From a checkpoint of a small contrastive image-text model.
Model: 7.87M parameters, 48-pixel images, encoder arch vit, encoder norm layernorm, encoder activation relu, encoder moe top_k, encoder num experts 8, encoder patch size [4, 4], encoder layers 14, encoder width 192, text encoder width 128.
Training: muon at rate 0.011, 6300 steps, batches of 128.
Data: trained on regions of photos with short descriptions (Visual Genome), 203450 training examples, 4.0 epochs.
Rows from block 8 of the image encoder of a small contrastive image-text model, named by matrix and row number. Rows with one number within an expert belong to one neuron, the router's apart. Each number is 128 + 24 x the weight over its row's rms, rounded and kept within 0 to 255. All counts start at 0. Numbers have three digits each.
Before each expert's rows are labels from the 100 images, of 14976, where the router gives the expert most weight on average: "responds to" is what is common among them. Only what is clearly more common there than usual is listed. The data: regions of photos with short descriptions (Visual Genome). In brackets: how many of the 100, against the usual share in percent.
# router: router (encoder.blocks.8.mlp.router.weight, 8x192, trained with AdamW), inputs 96-191
# up: expert up (encoder.blocks.8.mlp.up, 8x96x192), inputs 96-191
# down: expert down (encoder.blocks.8.mlp.down, 8x192x96, transposed), outputs 96-191

# expert 3
responds to: text has "sky" (55 vs 1.8); text has "blue" (43 vs 5)
router.3:103127129135133152086120132149143131100107126113122115161140126140125134107099119107158121114118131168150115079096113134137150098181135137160108121127115134111124150136144123152090089149178166152147119084117176140112113110120139099160115145103132092166145080157130128143163132122182146117
up.16:137136112139103103170123149122108048109155124132155137077127133138107089119136126099132101176113125104101147103117132146156171123157146118135108136093111157104125129147139115159132161117067144130102137130102124158091147062133104127114127190123093131134164109105149082130129145127113100135
down.16:130152115118138124106128126123144111159136156073094173110124144161100120145147151102121117086127134119121115108129146147103124132159121105140097139131152159140164141100154149108137146135107153135146093172096092121136106134149146040107131124102118105111133087103119131105148157095116131132
up.17:132145185149114145141132141143136169141151136150125165115115111139095136134134071151118120102145143124126154146110117146127156105078136140135121143088088155115136097119120138147120171128149131129110081085105143186118126120145156161105122115104129133092133118155145169175125163155134095119
down.17:140142123104132121116129083136177123122153106100131125160138115145128156129099097137067148096111153139152147126134104116131126114142132129181129083108111137159147109142171078155106119140108115131079098136166141146148142108160143124137098089122110143129146132179116128173174103168141145127
up.18:125123108169162107115124150104088135156096101180101129132084123135116103119167121089146111183152115106114135134172142141090110106178159145201091118137147142120128165126119108118123155136115067128101134126158118101104135114126143148106130129109151113154110187071119156118121135138129190141
down.18:155127164177130087145171089134204132082140141138171146118118112108146145122165152124140096115138105132093108138140135150110104135103157128123103119118105134134118143123095120133118143136127118162171161146151146136142141149106105132131117108059153153112127153139135170117165080154148120102
up.19:142124139133088126055120119132122159148129132174105098106149138125108131121119129127134158098177109142137152177097120099125143091125113109161123102129147161118158105145179098168123127109179127107154148118114113126123106151135090117167159125116137119100157069102165117124163118103159112104
down.19:128155177124107141133179098119178161162093113130137112131138093164126120117131129137162111119137138108098113090114115099115137103140134140114126148152110153132116125113180122099114097159136159067144114114113120138098108126130131162123092111086154105169143101149157116126133151110158139146
up.20:103137113135120134126149145070127107140150146103125149095096149127139133110124153139147130110150120112178150152141119147126118147202106131152135164154160125149130163085123141114116139112169154130142090124139128126095065168115113112103145132136147118152095141172100149158116150121122150120
down.20:166122147124133090126108158133122139112094148106129140151130121111113129127090133100147138098158099089127142167175140140117183156106148109111097144142080125157120117100095116102136146056126141108146110119150145153142111151163108144144089150142102104143138126136104128113133080119155125130
up.21:140141118114117133188132144090129122092156169134104103141091142106110132094117132158140130091087112139083133146112141142129148124119161152114135141141135161121141155136110125152118114129093149121104130122133215167083128109126132160098103159122147111134180070133157113109150115138192114173
down.21:152147104155096120134127139132118078136111140145117137165125101155105134151116069098132111081179142125136153070132125111110144141165132159123091145145152092117096176148124122127110133088134081168174080142129174113174122175130135131157126115139114141118113128131125170149117122117107136143
up.22:118118097126119136146105127120149150138112088145118092095135154141098105152152121128125090154115116145106130134137130109172154121150117095098146098107134145133104188140106103159114139096115113118079097121122116107163174138115117104133167124148124106107144095133132115134148133105159111125
down.22:132128134126168149118157182110151115113164144145081131139129123154128118167118109112111113095165129102109099150119170145159157132145100166128117146175142156117139092099100115157139124099152161090122094115098132089137127091130126100127153111172118121144119138136095112144109132134129124113
up.23:170165137128101129126124108122091155156127112124103099160091129104122112107115136158137118127100155076164139172154116102088168144152132139127107161169132110117097152192128111115099128138127109144102185150113125119152138149109134131124126095109085175134116110142146110117114122134096146114
down.23:141154116115104127134155127143114140137144161124150103138144116139144159131162142116131100131145115100103150118152109108169102132086131145147083163162109118135146131114131130141113143084130144186115122121139107198097163115114142138103136148148123154127081120146144138134120135135134137132
up.24:151169138106129103114130133097113113146106108136146154132116143163099132121106137173145178114086173152130129133119111123084176132110150115104100121107121132092140116128118096166111155122133130116138083125112104105149103121101122119147148098113142126126142081108135175164166084111149160140
down.24:145155167081118129150098130124125127092118173146126100119139112111128169123119092136141111163123123115134118159093098131159118117092132139146141129103129155132156139159036119142133124064128117122125145126175119165091126160118120154121130152103107127145173126150157085150144141132121128127
up.25:127128114097153124111122118108175149128097119107121145111155149137116150088134142129124130102172124112130125093114126101147091108104142121090148148128117119141171132126155105182105131178144110147105128078117165118147136124124106109116121130124120172095115116162135121161136097143153108077
down.25:123102141137129134124179132132152110153084125170118099125117101117125126143072117157193125165132129189092097147113091102119131151156134108108160114127151120171116121107126101098090118153181145133118127089177112107163127116128103116114125105112121144131097143127121145120134100131149071128
up.26:121124112103121159138132123155122145097124106146133157127160148117107138144094139121171141070126099112099136122147121137144143154121125088141106155155212101136113164101128178097091102175106101121119152066128175155112147085113138121106158135106118163143140171117093101195123119164139132132
down.26:144105082114139150106106129114123134096148133154135156117128138174108107175081105112091141169126127122115101122134146127205141087133116166130138120082134142134137138112086138079167115097129153125112120133133153171144133113099095130144168139087078118127103157100073128167102147133127145120
up.27:138110114104103156129114166155185103147157112134170140092128107116097134167089073149108096159114129139177145142130139130106152128102097175144131098119141128097127143124106105112150120138165145082113130102151104155151151184123136109172081097101139109144159119118129102131100126158133094088
down.27:108128176118107171152095115159133107149081137103077125134157116132087117151122158162115102091110132161157119150123177103097149098101140088101133142117120147158117135142111135131167139144084141123144125119170145120119131139132144152143072162116167077132158154124136136151106125136090145109
up.28:140141114118098123107113139130147130135133080136166123079148133124127100119136093061122146118152164139156126100159108122136111130127105119072111115150167153094148125124123109160104145155203100117187152120104081128096120095093115113109147169096114120167145110112141131123163113117127081136
down.28:101195138160113160115091138094152128176103154098130169168109157112165138113102117124085140139181124130089130123141134088115109170153118137156109172172132134119105173087157147108111100143122090135173151119113135104119083151111155094153144118085145148134092150148108136120136063126121119103
up.29:145131082161126095158144157102133141148134148098151152155132121126108124164147111145081117137133130126146175121131123111119146077098129167110143094074155118129147144121172130139139138117206165152140112132145155087101101071151093096079140110105124143138115091157154160138105149090130136118
down.29:085109122137120128144125154118076131088113120115094110123131147095118140094151174116132077120104110137091109135140111106164111112125171149137138106108116112119124131132133142176146140135105108108116139121113138115091123082121149142123132144128119063124153137138182134110162128129135168119
up.30:129091195145098121132128121130121164109159094100139084113091169112088118143125114115132107121128123096124113112107134138132142118167134169117138154155131159102128114112121146164116083089099153140125151152127147163175157155108123136168122096147121107143130144113139098093091115129154087174
down.30:130105127149144092154108131149135124141106135073128129112102128088144089148169126114106130118106119118183124118121123148121146122089102143100114111125113118129163193130089105149129096133120093147157143125174093102120139173129078154118145152152112126112136072165147149125129116149100129146
up.31:102132150137145091151110166106069158133183091147140132089131147121112129141159101142136148094141168127132141168089156164117128133136156154091134161104186078111115132128133095129131136127129123141105109123080136150136138131135150135147106077058119142112131155085099116150094157143152102115
down.31:116135151138145144116172126125167100114132121102113132113141152170130093103126138151136139068098180142126096118127147118130094112162091152100087118098129127135128112161140173130166103149129144117111154104087106119122143159120159117149147120080141126144090097132134156115127142135136115167

# expert 6
responds to: text has "broccoli" (28 vs 0.6); text has "green" (28 vs 4.2)
router.6:146089128158124140083173139116144088113108141144129112135114152146156118168088150146119129091142126135106108134139152107173125191109071152139123135130084146139102113096123151092131138142111089095134123122148126132124092124081124137148122079138165122119138101125096130115122088139155155165
up.16:147124141124142128129133140131145133102135105111186140124116106114139177102090132145139134125143147081138152154114128118094170167114134127091128126077109124153113127109135115110150138101122112123125148135130102134185091161157124122115079114093108095132146107135144106157118117152155130139
down.16:128121124159144108119152120081125141113097166125132127167133169166090095150107128114133140094107109178126128126124142144157112133149142134134110123193135099139104140142145097081151142099114147114144129143137153095141108154119099126173122096139121074097097100084124161125110084130094170129
up.17:111144149121128143141143105100143120148147085113120159124153103114155135159120086112132106133130106157189160152152115097145112113082173077126159180107099137118124115151161155138141128126153152095093127143099162143097156115170113131169160123137155083120139127099133106102085116137135135116
down.17:162139119147116132164127099114128126135132125135115096144095128143083133124113122081111119150109120139115079125166146145124168117122103082142120117120091133118136202142098104126142128120090109117166153130100113125112163175115151124131142123124133103126131106123078150174145112127036157131
up.18:152156141134127095148152166118112129080140072134124145096185085144128104083129101148115119120166137146136119153165122101187110099100125168143115117114140171114144112107151159146097136190140117126078129100073144155133098130128139129136131088148162144110162137139105137150115106104139168159
down.18:182136133109112157104142112141124131138166109101150114141098134135145146148111172153089124112112122138114174120165159127128115130103110175131144160136138149108103135105130113140104102132146130093123124156120112160160098126123153117168109139092137098080123105181172162138169120107107117110
up.19:123137170134123177126145144177104158155157079150136127104117150137125118099165130124106165102153144146157168119087140105129105133125139127118119112056139113112089081138107160160178145090115115138085107138046155131146129125132168153157135146091126109111103134127157141138133106105130078140
down.19:127150128168173147095135145128140136128173138153142107119140140130141141125132090125088130086146127162144161134104137144117107086147160140104135119076131138085153105116142139123138156107179117112150090090053111133139128122081132111157118156114084097127111169100151117125164113149107131115
up.20:137140122082115116157151157122135055120088159095124147135132138077102135145099166103146112113135150140104142169147127122174102131111126089113116102095103170133123140118162100120099154149128130152091138123100165155121122083154126141118077153094102100117143156117170178167113098101146124094
down.20:108128136125131125101152137110109137167094109168132142155115107121136102149149140116093131125144103121117131140108148148135129109121092094112150111115129138127116063131141139135150163081126115080122115198099157137123134155124096102135119108145065114145151137132114140137146165100105154140
up.21:173125109138097081110133162102117134115102087137133133101182122143157122104126120119109101147116121145102150129111129097134142139098092144067127120119150137159131151109151151131120141166137141150113119144121106120115129110131098127147157096151124131116189119151167100098160104122184136131
down.21:158118135126108099119117139152078146151146131151122128131108125130128132134105159162122125140105143135128138137140126135139175092096144129100122123063153105111147108106147136141098117128097166099133120144146120173118122128112152165144088120159154123140137090167145116170127146122140141143
up.22:193157116095156118147136128080153194160140124109163161112134127146121096144171118104117145111116160152159154089114127134102137146090096140113107153160114143082150142112149162144150130151137141134116120092093138115125111111122061099129184135111123099121175094143148111112128117122120119142
down.22:141117115100105080099133120143091108156085145098146099093105157155159120130136137136097116141122147139111116113120151131127139140164159166091130135125126132089144121150155145144169115153098155149136124126118135126155111092121105064123140088146128146084131065154102132135124166134117151167
up.23:157121113123136133143131157113125144131118109141116110092110165133127151149156154114122128101153167126147103138159158125129083131104130140167109188109134114117140116123110143155118147116094134083101114117124099124098099139089162088131159122092091092165137155096130109141137133070149121159
down.23:158132102122166124098151111124172123100131139143063125099101187111090076144133105114106134138096099130147111153149153162093134175141107122164101133116117137109143161152116124116191158186080123097113148159108123123137127160090114133076127106142163113106138141135097136103144138121147134139
up.24:124152145127151113110113111116128114137125151110111105103138170135096109136139131144107129132061135131141188098085107146078090110142157137136096129127084137125142117145156072168148119156099130125131152115110144150136121160108150078151133108122087123142128110111118127132126100134153131163
down.24:162120160154163109109135121130125120099121134115154088119135132165144090095186154118167079148089121147114121135128153148151099163108141079139128092155140121141146125122137099137161136127145144087145149123171171127078132136173094136139097132136131113139149141092100132151143132094125156117
up.25:133111101126106122147141137126144144138075097112148134118095094166109107134126146121158116149114177126077148137140144116120147129104103125066128166140174131121138187133133144107135101098119120108107118096101110138115064127127083115116145128147106177134112132128148068109066155114141139120
down.25:080144128128141167087135139085160123165074131109134132124108137150116147117108155134135142150127163125100141119123128125113103103144115142117140158121148094098099118086135146110131098100151109120104089127113146114113103122120106098153172136123140090115130126138112094129091155119128115147
up.26:112166097156130158172128130142107150130147118113134094144119126105117102098137113157123153080116133140131107140152148144132142101133156131120169156141108099145132105074098121199099123126142134133135137135127153113155105108130134111133141135161129119079129105106142154160138148089171130151
down.26:141140131147129142151064129148131107113133125096140102144123149102098147139112143090105130102141142090121153152121117125134062163135151121121147156146093167141120161111120133162111125062088118192086125165144146138138119142151112087141131127149170170162142106150143127141113093133116140151
up.27:106129142125109181116154104125117119115141133128134115104157150186139129108128134136155146110164122112136121132164107132128072137126122117105106153146074136154125143105134130151088112139148102138131179133091129101129113111132117146133143139106123093137096160150109126115123083107120138113
down.27:094109146108159128116112124134135136156150124142098130118098168158104141135127093116122142120122095140190168134119114154182134179151142129187097122145104180115159136095121119133135152114145164115115127099127140172078145087120144079164179162159127138103141120086112122141147098105122097148
up.28:154155151122133114157103101132105082081120116147121104121127172105103095154153120150191134143093134143152141139133147118141107158144177147152182133123148135135106123110127088166146105131105137134070111100107127096106121143140134129123139119123116078097156126133091123114138151150120152102
down.28:159153121076138138101114127129183136107091098061082126095141157131142127071150097125106127136100100146148138105130093121106118126152176108132149164161141145076114184137121117123107168163118153104107130108162141137130152137129146133126117105097121095130089106133108151151122139105106154111
up.29:134149142116138189120135149162142084100114113121149145130166177117159125120137128095155139102120152156166107131127124147133118133093157133160107133172107180087125185113121152142150127099140110100136145117148148141101145135156139107129147098070121124147161065121110100131133177131140070139
down.29:102159068123094111138125082177151178128131151140110164119104095130129133135125135123122087090100113154091126127111155117127148125125093145108102095077140146123130144099116116119131170101162091124187134088126137112103160148115144152112123142107112126153110119140158133070157141091145148170
up.30:127112091139145121152114138119139152125171118146147155139136141146135133141111104112110118130113144130135174158106111102136119115097196085102113145110139125153159110105133143120104161117136121134125106111152159148142134117169127160162140146107108161117143166152162140135117131154156115125
down.30:164129144105161136099096120115122148137086153144115099112089153129160111136136156156100152144087143125117173142171042142167123106101124152125120129127127129132114163121131117110134148155099134132163156154138122104118104107114170126138137108149147110101088101134122132116135170118092101150
up.31:135174079093100112107133148173114108140117148183157069127147143143104155112146139093138140119108139092156126089127095120131122109176152110091164123127154144120114132134149117164127123141124118147135129170173106127121145099151150136139137108134113110152130082120141138145158143120123146130
down.31:167113155106124148152143167104111138106136149115135138151131134161088069122155085140120122149124138159095123124131127074119093147125141124159147150180115103184095120148176175125109124097123155172140112143110125103097120105111136125149117105112096108086116134146143174138109132123116115135

# expert 5
responds to: text has "blue" (46 vs 5)
router.5:100109117130154152108137119095132196125102117113124137164097129143116116120156120092121156129184120142122117107109117157164101140110111100144155139165138130158089094116156151101098091142104161134138126140167174140136129147114146103103122146175146153110112095171149143106125102127076115162
up.16:150157134147148090163101144118112095091145140156128139131110143119102136112128122145148137143141136111093175145119138098104129136108095065142145070102151131152150083131127130168158131089113124114119085147125108162121119091153166150126131102191112133131129149106143101086107154095132132157
down.16:139147137116100127111114107176136137116097147138119127164116097117129115080142106133136089105102135137111086103107116139086084122198116107124129117119105137130113119147145136118131121084114145168166096131152174135168076159102149132137079163081136142164113103121131177126182138116153116119
up.17:113125146118117089164150161110132110090153152097140086148107139139142123111181063139128128164154119100158145115130111102095121106106149119180143112156098152116144110145126113164183140128121125101102111118102159121110107111139124101134142094156098135105104120150120127129159133127103143126
down.17:156127141152086134112149111150155084131101147119152113101101110109111163097133098127113176130137105137117118158076164126120146148157126117102133147138099140169093093182150104104103141157120165176123111156131097195102141134128130102134133148185123141070135089124115093096104141125166079116
up.18:127172151115176156135157107090156090178075120140102184136138159133108107135134137118079175114131138101176160130084104146115149134129127098152124124115131123115148115105117093089103184115154119118154104105144114120117167113124129127143167152146085125106123113111140111107122105120102133134
down.18:114149127110118145141107084162109140125127112110163115105095154125165165076173121145118143133133133150110090118136139098098116161162136160129143181117143117116124157082095110098163124162098118143144152118126097126164097128107136116119089112116121136102113100112128125146109128147127141118
up.19:116134099164133134150140150113157129108148133084125145111110139141096112155103104169158124157126146106147149205145123156115098151090148126163096128131114119111108145097117182139132120171154138135117103127110112135141136088139123122094154086124134106142127117125141153151123140120123136140
down.19:159132151140136134122108102068125113125137123113136160117110100104118136172104148087154129146145106087163119133134129134168160122116163084123094125161127113104122141126108133114131134124173113120086172144100136150115180191156114119122135132097138086154060113138149098115094103147105154153
up.20:139145126133129091172054192123186114135140096132133155114098097139128128113119103142085112128132166121111135118048101144117124135092119071092138102081107118112150125153155149124148148133162090085160107144111152124160132111109148149094142121100122131161168085121133130110166125084166104152
down.20:124169117157125170114127163085141144123143097129123124126151113098112153075057084118152158124137171102122144125160127096109113119128109130125140164152122144098095110141147167108127151121145131168122156123115093143117149122122105101143158142073138104154108135139127157119136054099182103141
up.21:113144141094134141092102142076132108134096089141133136146148174136118149092122152096173145115095139152125097121120130132123135105134162141092128109068150146128109151137156139190093161129106134132120139089130121138137145140130161128120097133148156127124099118135143136149142141119100128074
down.21:143149142105085101103149129133158144102147136111123096121133179145129121117130140111135144143104136159144149142113122150117132140109106111116123170125085153113137133134121101137075138136121144102129115096060139136138119149102150121139150117119158105098093120114108119132194117176143139148
up.22:146104118112156081115143117139125168143125164120152111104130172122102117090161118147095119112102169152141177175118121134118151141081096124062161160160099181123146157117164149099162124143115131129111085122121134143104123074123107123115182133141128162084169105107114112133133135117151143143
down.22:146139085156097123153146090132124095106117108123164098158160134140092121192113129161113122110120105107115177155115126138133148123178132109134106163149141131102118166161153113098132145126160145153080120135133142150082115123162094112132153104109132147115131103203132112143100165104187127111
up.23:113098125114152166134143134097132088125141122110154119169092157066127143123141117116134116143162119111103088096146147084120144136097135171143156174080122177130155113123140107074112140152127174113127108102081143108125121115131152132141118149135172107148137123112120121117127125102117139109
down.23:112109127133134134130126117138154160161117091066128122136135127160119146153093151104161118132106140101102131123130112170147152085125127127139138151136135074142129184111147130136151116148131123116096084168176145096113109107092126119121165141140103121132120135118131109114106182104156158123
up.24:110140110094139136158152127096135156136131092159147148097105151118119145123107070088091149156172142114167156149103119139183114159119112114108138130163162162110126113137168167149127140120117128087102163104135126141126144110130135152121132133125068107139116124121185116117112109133116084111
down.24:104147109108107132131168133099150114106128128093108125159097105129159100104126137168090144082144123133126138111150132171146077156108128128143128132168077151125155117135207137119108142149102125131094159113121119103140139130153140102140111091090120093196097170138134142117098105133105125120
up.25:110096136094104150108165121108141118124091131103133112182110117144100101155152127142095109114120130146132135147151118131128122123140113162120140116125173106134159174113125106136181140110116145102112127153133148073141134135127117114106088113166116122124076127094106149120151138161118123116
down.25:096136116140131139125122183094070147142148123117137103110149124065136163165117091132131131147110140155103110185085096149109103091105128155121165132100148189126101123108131164109112079114118162137097132144109071157109147136118147131150131171094138114127140106119114146134139155126117097137
up.26:159128116143155149151137152124123091134104151158115141132172166185092131103108154136147149122091127117166163108135132135147126126099172148126152133129135120102134120151110133101197098096145104129117155146133099143126110099085128146103080112110116122094171095128095110110091117127150117130
down.26:132122111127092134118069143099111114143124130113154101156173130145149195111144111085108130152139104130123112118130161092130152134143137131121115143094153109098067146126124125148130114150175108093144123184141149105153133114082084128102164175092090129130153115136156122113160137133125117140
up.27:133122143118115133091134117142171137176163094169107110124145097118124097117094112122119142137108115123101171109122122140112123079119180120163121114146112066105138165106114135128118142151114138114106129148111143136120122134131110126109122114155177112137151133138117093163085136143110137105
down.27:121127114128089165145160116121115132149114145181104108156137117112151140114133139164165124136107088165138152127113123143121087104124136065111117154168162077089136134130122150086146145117163145147113120135101149090136178125156116159117126142110144109143149127146101158131089150140157132131
up.28:146089099087139128139131123094154127132176118155148112084129139081130135158124133106139134131097170104120154121145095089118114108098139134097091115140096141157101136096115110144145180129153106117162152133165182142131165116096158119124130105122130127094140130129085088140162108134126160118
down.28:118131144119083160150147107148088104164115117078133151099128110134134120139125133074113142129155138107148091142133130137148097148106105121162124076107166124139162131144106135132138171126130169180090124135117114102110186107172132116115127163160106117117144108106141154098070101126094116155
up.29:150113123095136114132093159150144121088109149134113166163144135126166120201118126129103116109142148089140137112092112139101131097107109168113155153126192136133151114108107128116153130158115155143140100133131156159129152158106111145140140146109117144101118117125122106120100098140122095106
down.29:143121149151147119155068146137116113127141107078145141078169111181108075133115172133104129159094180105115117100109112156163100148120103087124095156119108131182109076148102160117127106112135161152107116165120093154075146132120126089104121139143155131101085104153126147127128128075153140141
up.30:110130101097110130125127159138098135148122133143124151120095144133142173124155117117162122167156118095155175132122133161138102081118138133050118163126164128124114101125118119147123130155103112157133125106159169094095105113128136161145120183119144140191104086181119158152104122126120111090
down.30:123139118116141074158174134123161153140135153073122112140114135123147149104093161098155120160164140139152139118115084085091130152109120069096147115133143087103139173076132093130141112157132134166123141139090128122124123130102108106133162120154110099121102095133106154075124081135151120097
up.31:125149114084126122117134126194121133090147101103143128141100112128102104155139134148109137144140132166149165165095128102140148141090149120058167115077120146097110118176098139113144125122128125138127141144133131201125137073115118150093145149132108153139098145124161124127143157141166102179
down.31:157144164116152125096168152155114117106104139119093099148117097111118095161132120149129132115107119157130166092138145133130099110082109123110146155136103109119110136134137144104176143110099120112106130103161133181067140127128129135129131115116165113140132171115108185135106114114112115138

# expert 7
responds to: text has "man" (35 vs 8.3); text has "hair" (31 vs 1.1)
router.7:112109116125096162095146130202105143107095116122144095159105123132149163151134156151102161157152144131145123123104131105178123120090127121160171147114118125143141124096113129112145084108111115127143143169164124153132169132165127114117094159132163130125142103149119146102097139087117114142
up.16:151142121135154150111145126101144135145093132148108129135129146133104151145161117149139153123119152108106131121123121120075136142097164166078122136107103118132186121126085177113135140096120119122132088123155141159146145098115118161141127134136095175110144124123103076163114165115144152170
down.16:116138128111099162121091113164133161164117107109094133135106124137106136157101065133130124124124123093092125152143115063094164118109113140127120118132119107106126152180131137141151140159107113129141101122129117131125145107113116107137159145105125133123141094178165128117153148116165125152
up.17:073156107142123133157166132142141158119111141120133147112120111109147088165133114145127103104167096135122117099168127113120124138125188105131113077144102125129189119099142116103167181134124122096093115067094126114144160112147095132108114145144106120126107142151155134130130143168126103134
down.17:138109136089136114115141131132147135139128148127122106114150143167121129121121117116165132140145126113140110137131105089081154108113079109148096109101138140118113139109091158127096150154138119116136172121142088082107130146138077127125118105105132150122124131120078130118122102149155156101
up.18:091157110099133118125164122150152110118066167103116076152127144137117064118133103119116058136081132136178152115150089119108125163152136156139096132134108162161129157147122142127133131133123179189141100145112166127131145113154153127104125102166156105134150102129120144095130128139121099146
down.18:151099130139111115115126120124165144166160145130132135190135114102147142149142114114117132145139184085089102089122092150106107123082111134133153119123102104157110133100125134180111148147097158124147097126201121135141122108157169118116113165184147153152137131114146116115126135108124106133
up.19:114114105066123104093100125128105091172109138147111176157091058142124120145101109129123140146140143142111088134171136135129146109103131120110143133135170093105114197106070166134094111133161144079144105090193087138115128161165102145112197110127131095142145099098101122123136157156142149106
down.19:134116128133116116114117098138154108167120118121108149119115084150080121139095115125134102130090141175135106146162132124134169163145141115133145146158121167118126137138168145121081144141114132155150118111108140131083108143136103128122166126118124114079133086143102152137119106166093124120
up.20:109142139108145177162162164094128148116118107056137136167138171131129152152096163119137164123129130117107141103132100134147106142111177126144112096099165166124149149132155080156099134102119144159054124141115163102120110125150150105134127097175116120107066140129117118105143141112144146101
down.20:126065145080163092124136122075102143167116144152091113116120128132140135144176140132144178120158097173132129091152149114144110133110127116137106121110144143155148121124158129101091134116143134117110141140097126100118099124109112142094153141151114176110155123174114163128085111159122126130
up.21:144108140131092139144125141124145172109136094116113123139091124119090091121129125179103103106130112095137151159124158154152118115109111198112113131113086153138128132165098100156147135093120113124092113156107140157105110131122137125094127128072126100139132119141139135145130121115189147142
down.21:116079108122169120126129180143115140109155109114129149168164117120169089145149190122111072114153146095114127095094128114154132082118106118110135112130170088137141138103128132136134148090121130128151159136137158127123157064125159134113111147132087136164127100168154163117096123102138135104
up.22:136108113153114137140137108136168108092111095142122172114167133123088078083134147117137089118117136147116116107160138166145120132146114083105133147134177162083150160110129160140095130143170141094124099141097166083114137124122135114111145131112108132131089131130128135155132153101146114160
down.22:145104168128138122149083140151168137146097130113125139136107107196140080118076140118164090137129106153138119123133139162126132121114119084111122125153103157114148116102114143072144108158168131107118141176107118059176135150184107145115092104141151096099092111189118159130131139154089128110
up.23:158110097133146116123078156108126150130149126136155145119143181158138114167138091113134145144124112085127125121088099116133157122117122138157148110127111107124154112129118095109196178153127141106160119118150128104094149096100087120129126145127092146155117160092147163130128142148138104117
down.23:111132144120152129125173159112129090112119177058109124164112111115128127104094134147121131124137165119149131126125141138131115081115169117113106154167165121139130181143157153135146147151160093164120118108084143150127183136139121086120122158097104116083115090111090129126139157169101133147
up.24:131119143117143111160130154144130160159146162149165121125124108139081120149138108128147108148115117171161138146122120149160131140104125101085134127106130136130133091118100116065102152105128121148110098143114143120140137174131128117087146134158128118149094105110135137072119111131097087122
down.24:084093099109142137129153141057097168126110162108152092157088130112101137133096091132078167112141173146112128123143160121131133172118143117144108141076128142149168145155111119112133115140138119132150106128101133102131094092135158099169146100093138149122146119173124147135095132108126153116
up.25:145101152099129108195141159130150122124153107118135175175107076104139135094137126131126158136126159128138125107134119116168129173084136100137174110139114123122139130130161127112164115139124137107121139111151121127080099105129090170078117078125146116084122157095130132090160185085126127129
down.25:155146124107080119106104150133107150155182128107150138125104135109143164143108130140116126192137119106131140083133130135190143122132105111123167132111156169164148150074048109107172106113151160131123132107126168117080128112151141172155104136140115132109161148116099134129160144107109120113
up.26:115101148148127095100168135148148156167116093167167156128161123159138109149097089134114142168149097091136182137112128125115133112126120110104156125100128132126138149115141157072096160121153137079131131120147092149131167118124079144105104144150091121120156146121099132148151164154122123072
down.26:126115095126122086139129162157090097138099159122112095095148145123153101139123184168097137127164129125153114108110156140132128139127122151137126120147156130135083110134160167144155165127159097083080148131127097115110109115171088083137192100152092145106202090108141098122136124103115121099
up.27:109133131106153141146144149118140143133168122093109082102151148112113140122155117128095169127086148130121162120134108153122098124132120141107124098130121119152168124091129127107149203113126126101123124124171099109124124147117087123133140151119155098166140090111141144171125140125114070125
down.27:131109115075127127108145084106107105118081133140129140156172120134158129166104128107138168133119147153093124130133121167115143136127158074131138151170122137157103150125098158108139153133084108177108161146111102137134119118152138160123152132113122142114112156168111128110145071137140166116
up.28:134106132124096111125149188164145121128136114124181142115162118159146115113129100158143161175146167167115120106158095115117120078134133120119109116120142079126146140161123113142115078112151182155129181156140115130122145087112128097160118147112130096114093101153119104126107136127163092066
down.28:129098103116121156128157076162138079099150136117125118125092127139146171121108133097110115160132133122123106153173134141151142119104102113145102127120126117101126147157092132166114105111099179162135144141090125152143175118069151154160100148132153096146097112122146129128130137151104140118
up.29:109139162113126114090167166153084197147112083132118135117142141144152107144113113130097136160125117111152115134124120170144124133095130098124134108076207120117094146135172142123151136138171171090153121109149138112142110132161151087115159096140106089130134134073174142135125134139094107085
down.29:091133097128101112169159129146080125124138148148110165095124122116135145144138115089108145139157107115123114103143122153113127170118144111173122128141140081117098121125126186124121130118172147129080138149113103117137107121146108089146129140090105105127114133181113169173124143110092117090
up.30:067143133126143110093159122156125171145131100113081138115148127132136133110093122113124101132158102067146113149129120148136169104121154136151140120153119102102132112116150148115109161160132147117124136099107147114174147097152116136105126148175125116162099137122140093148105140076157095117
down.30:106145133094155072179132117145137123162127146119103137112105133146120121145177148070133111097138101106150129133111152117202138142095136113153138099100137085150150142131100139133126160150115130121106152123147089094145156167143147116138130061172072157147147119138102140128115124139122144146
up.31:137140141108144106105154124173120136092161122112162104139166142056127109099159160156131105140143154160174188137103150111158136120087159117154131122144110123113145111175109140126142123136128130130156158153117131145146101120123123143095137114119151131098146116100131133097106136104146144126
down.31:147134160085148135129123122146130096167122128112114135159121152113155168141110146088117131152139135110139132105155130104176146123113135122144154137148083126107127147106108145089128134118134109093140129099092145120122115156126097105135132135098131147137119094166081165149154133154089130217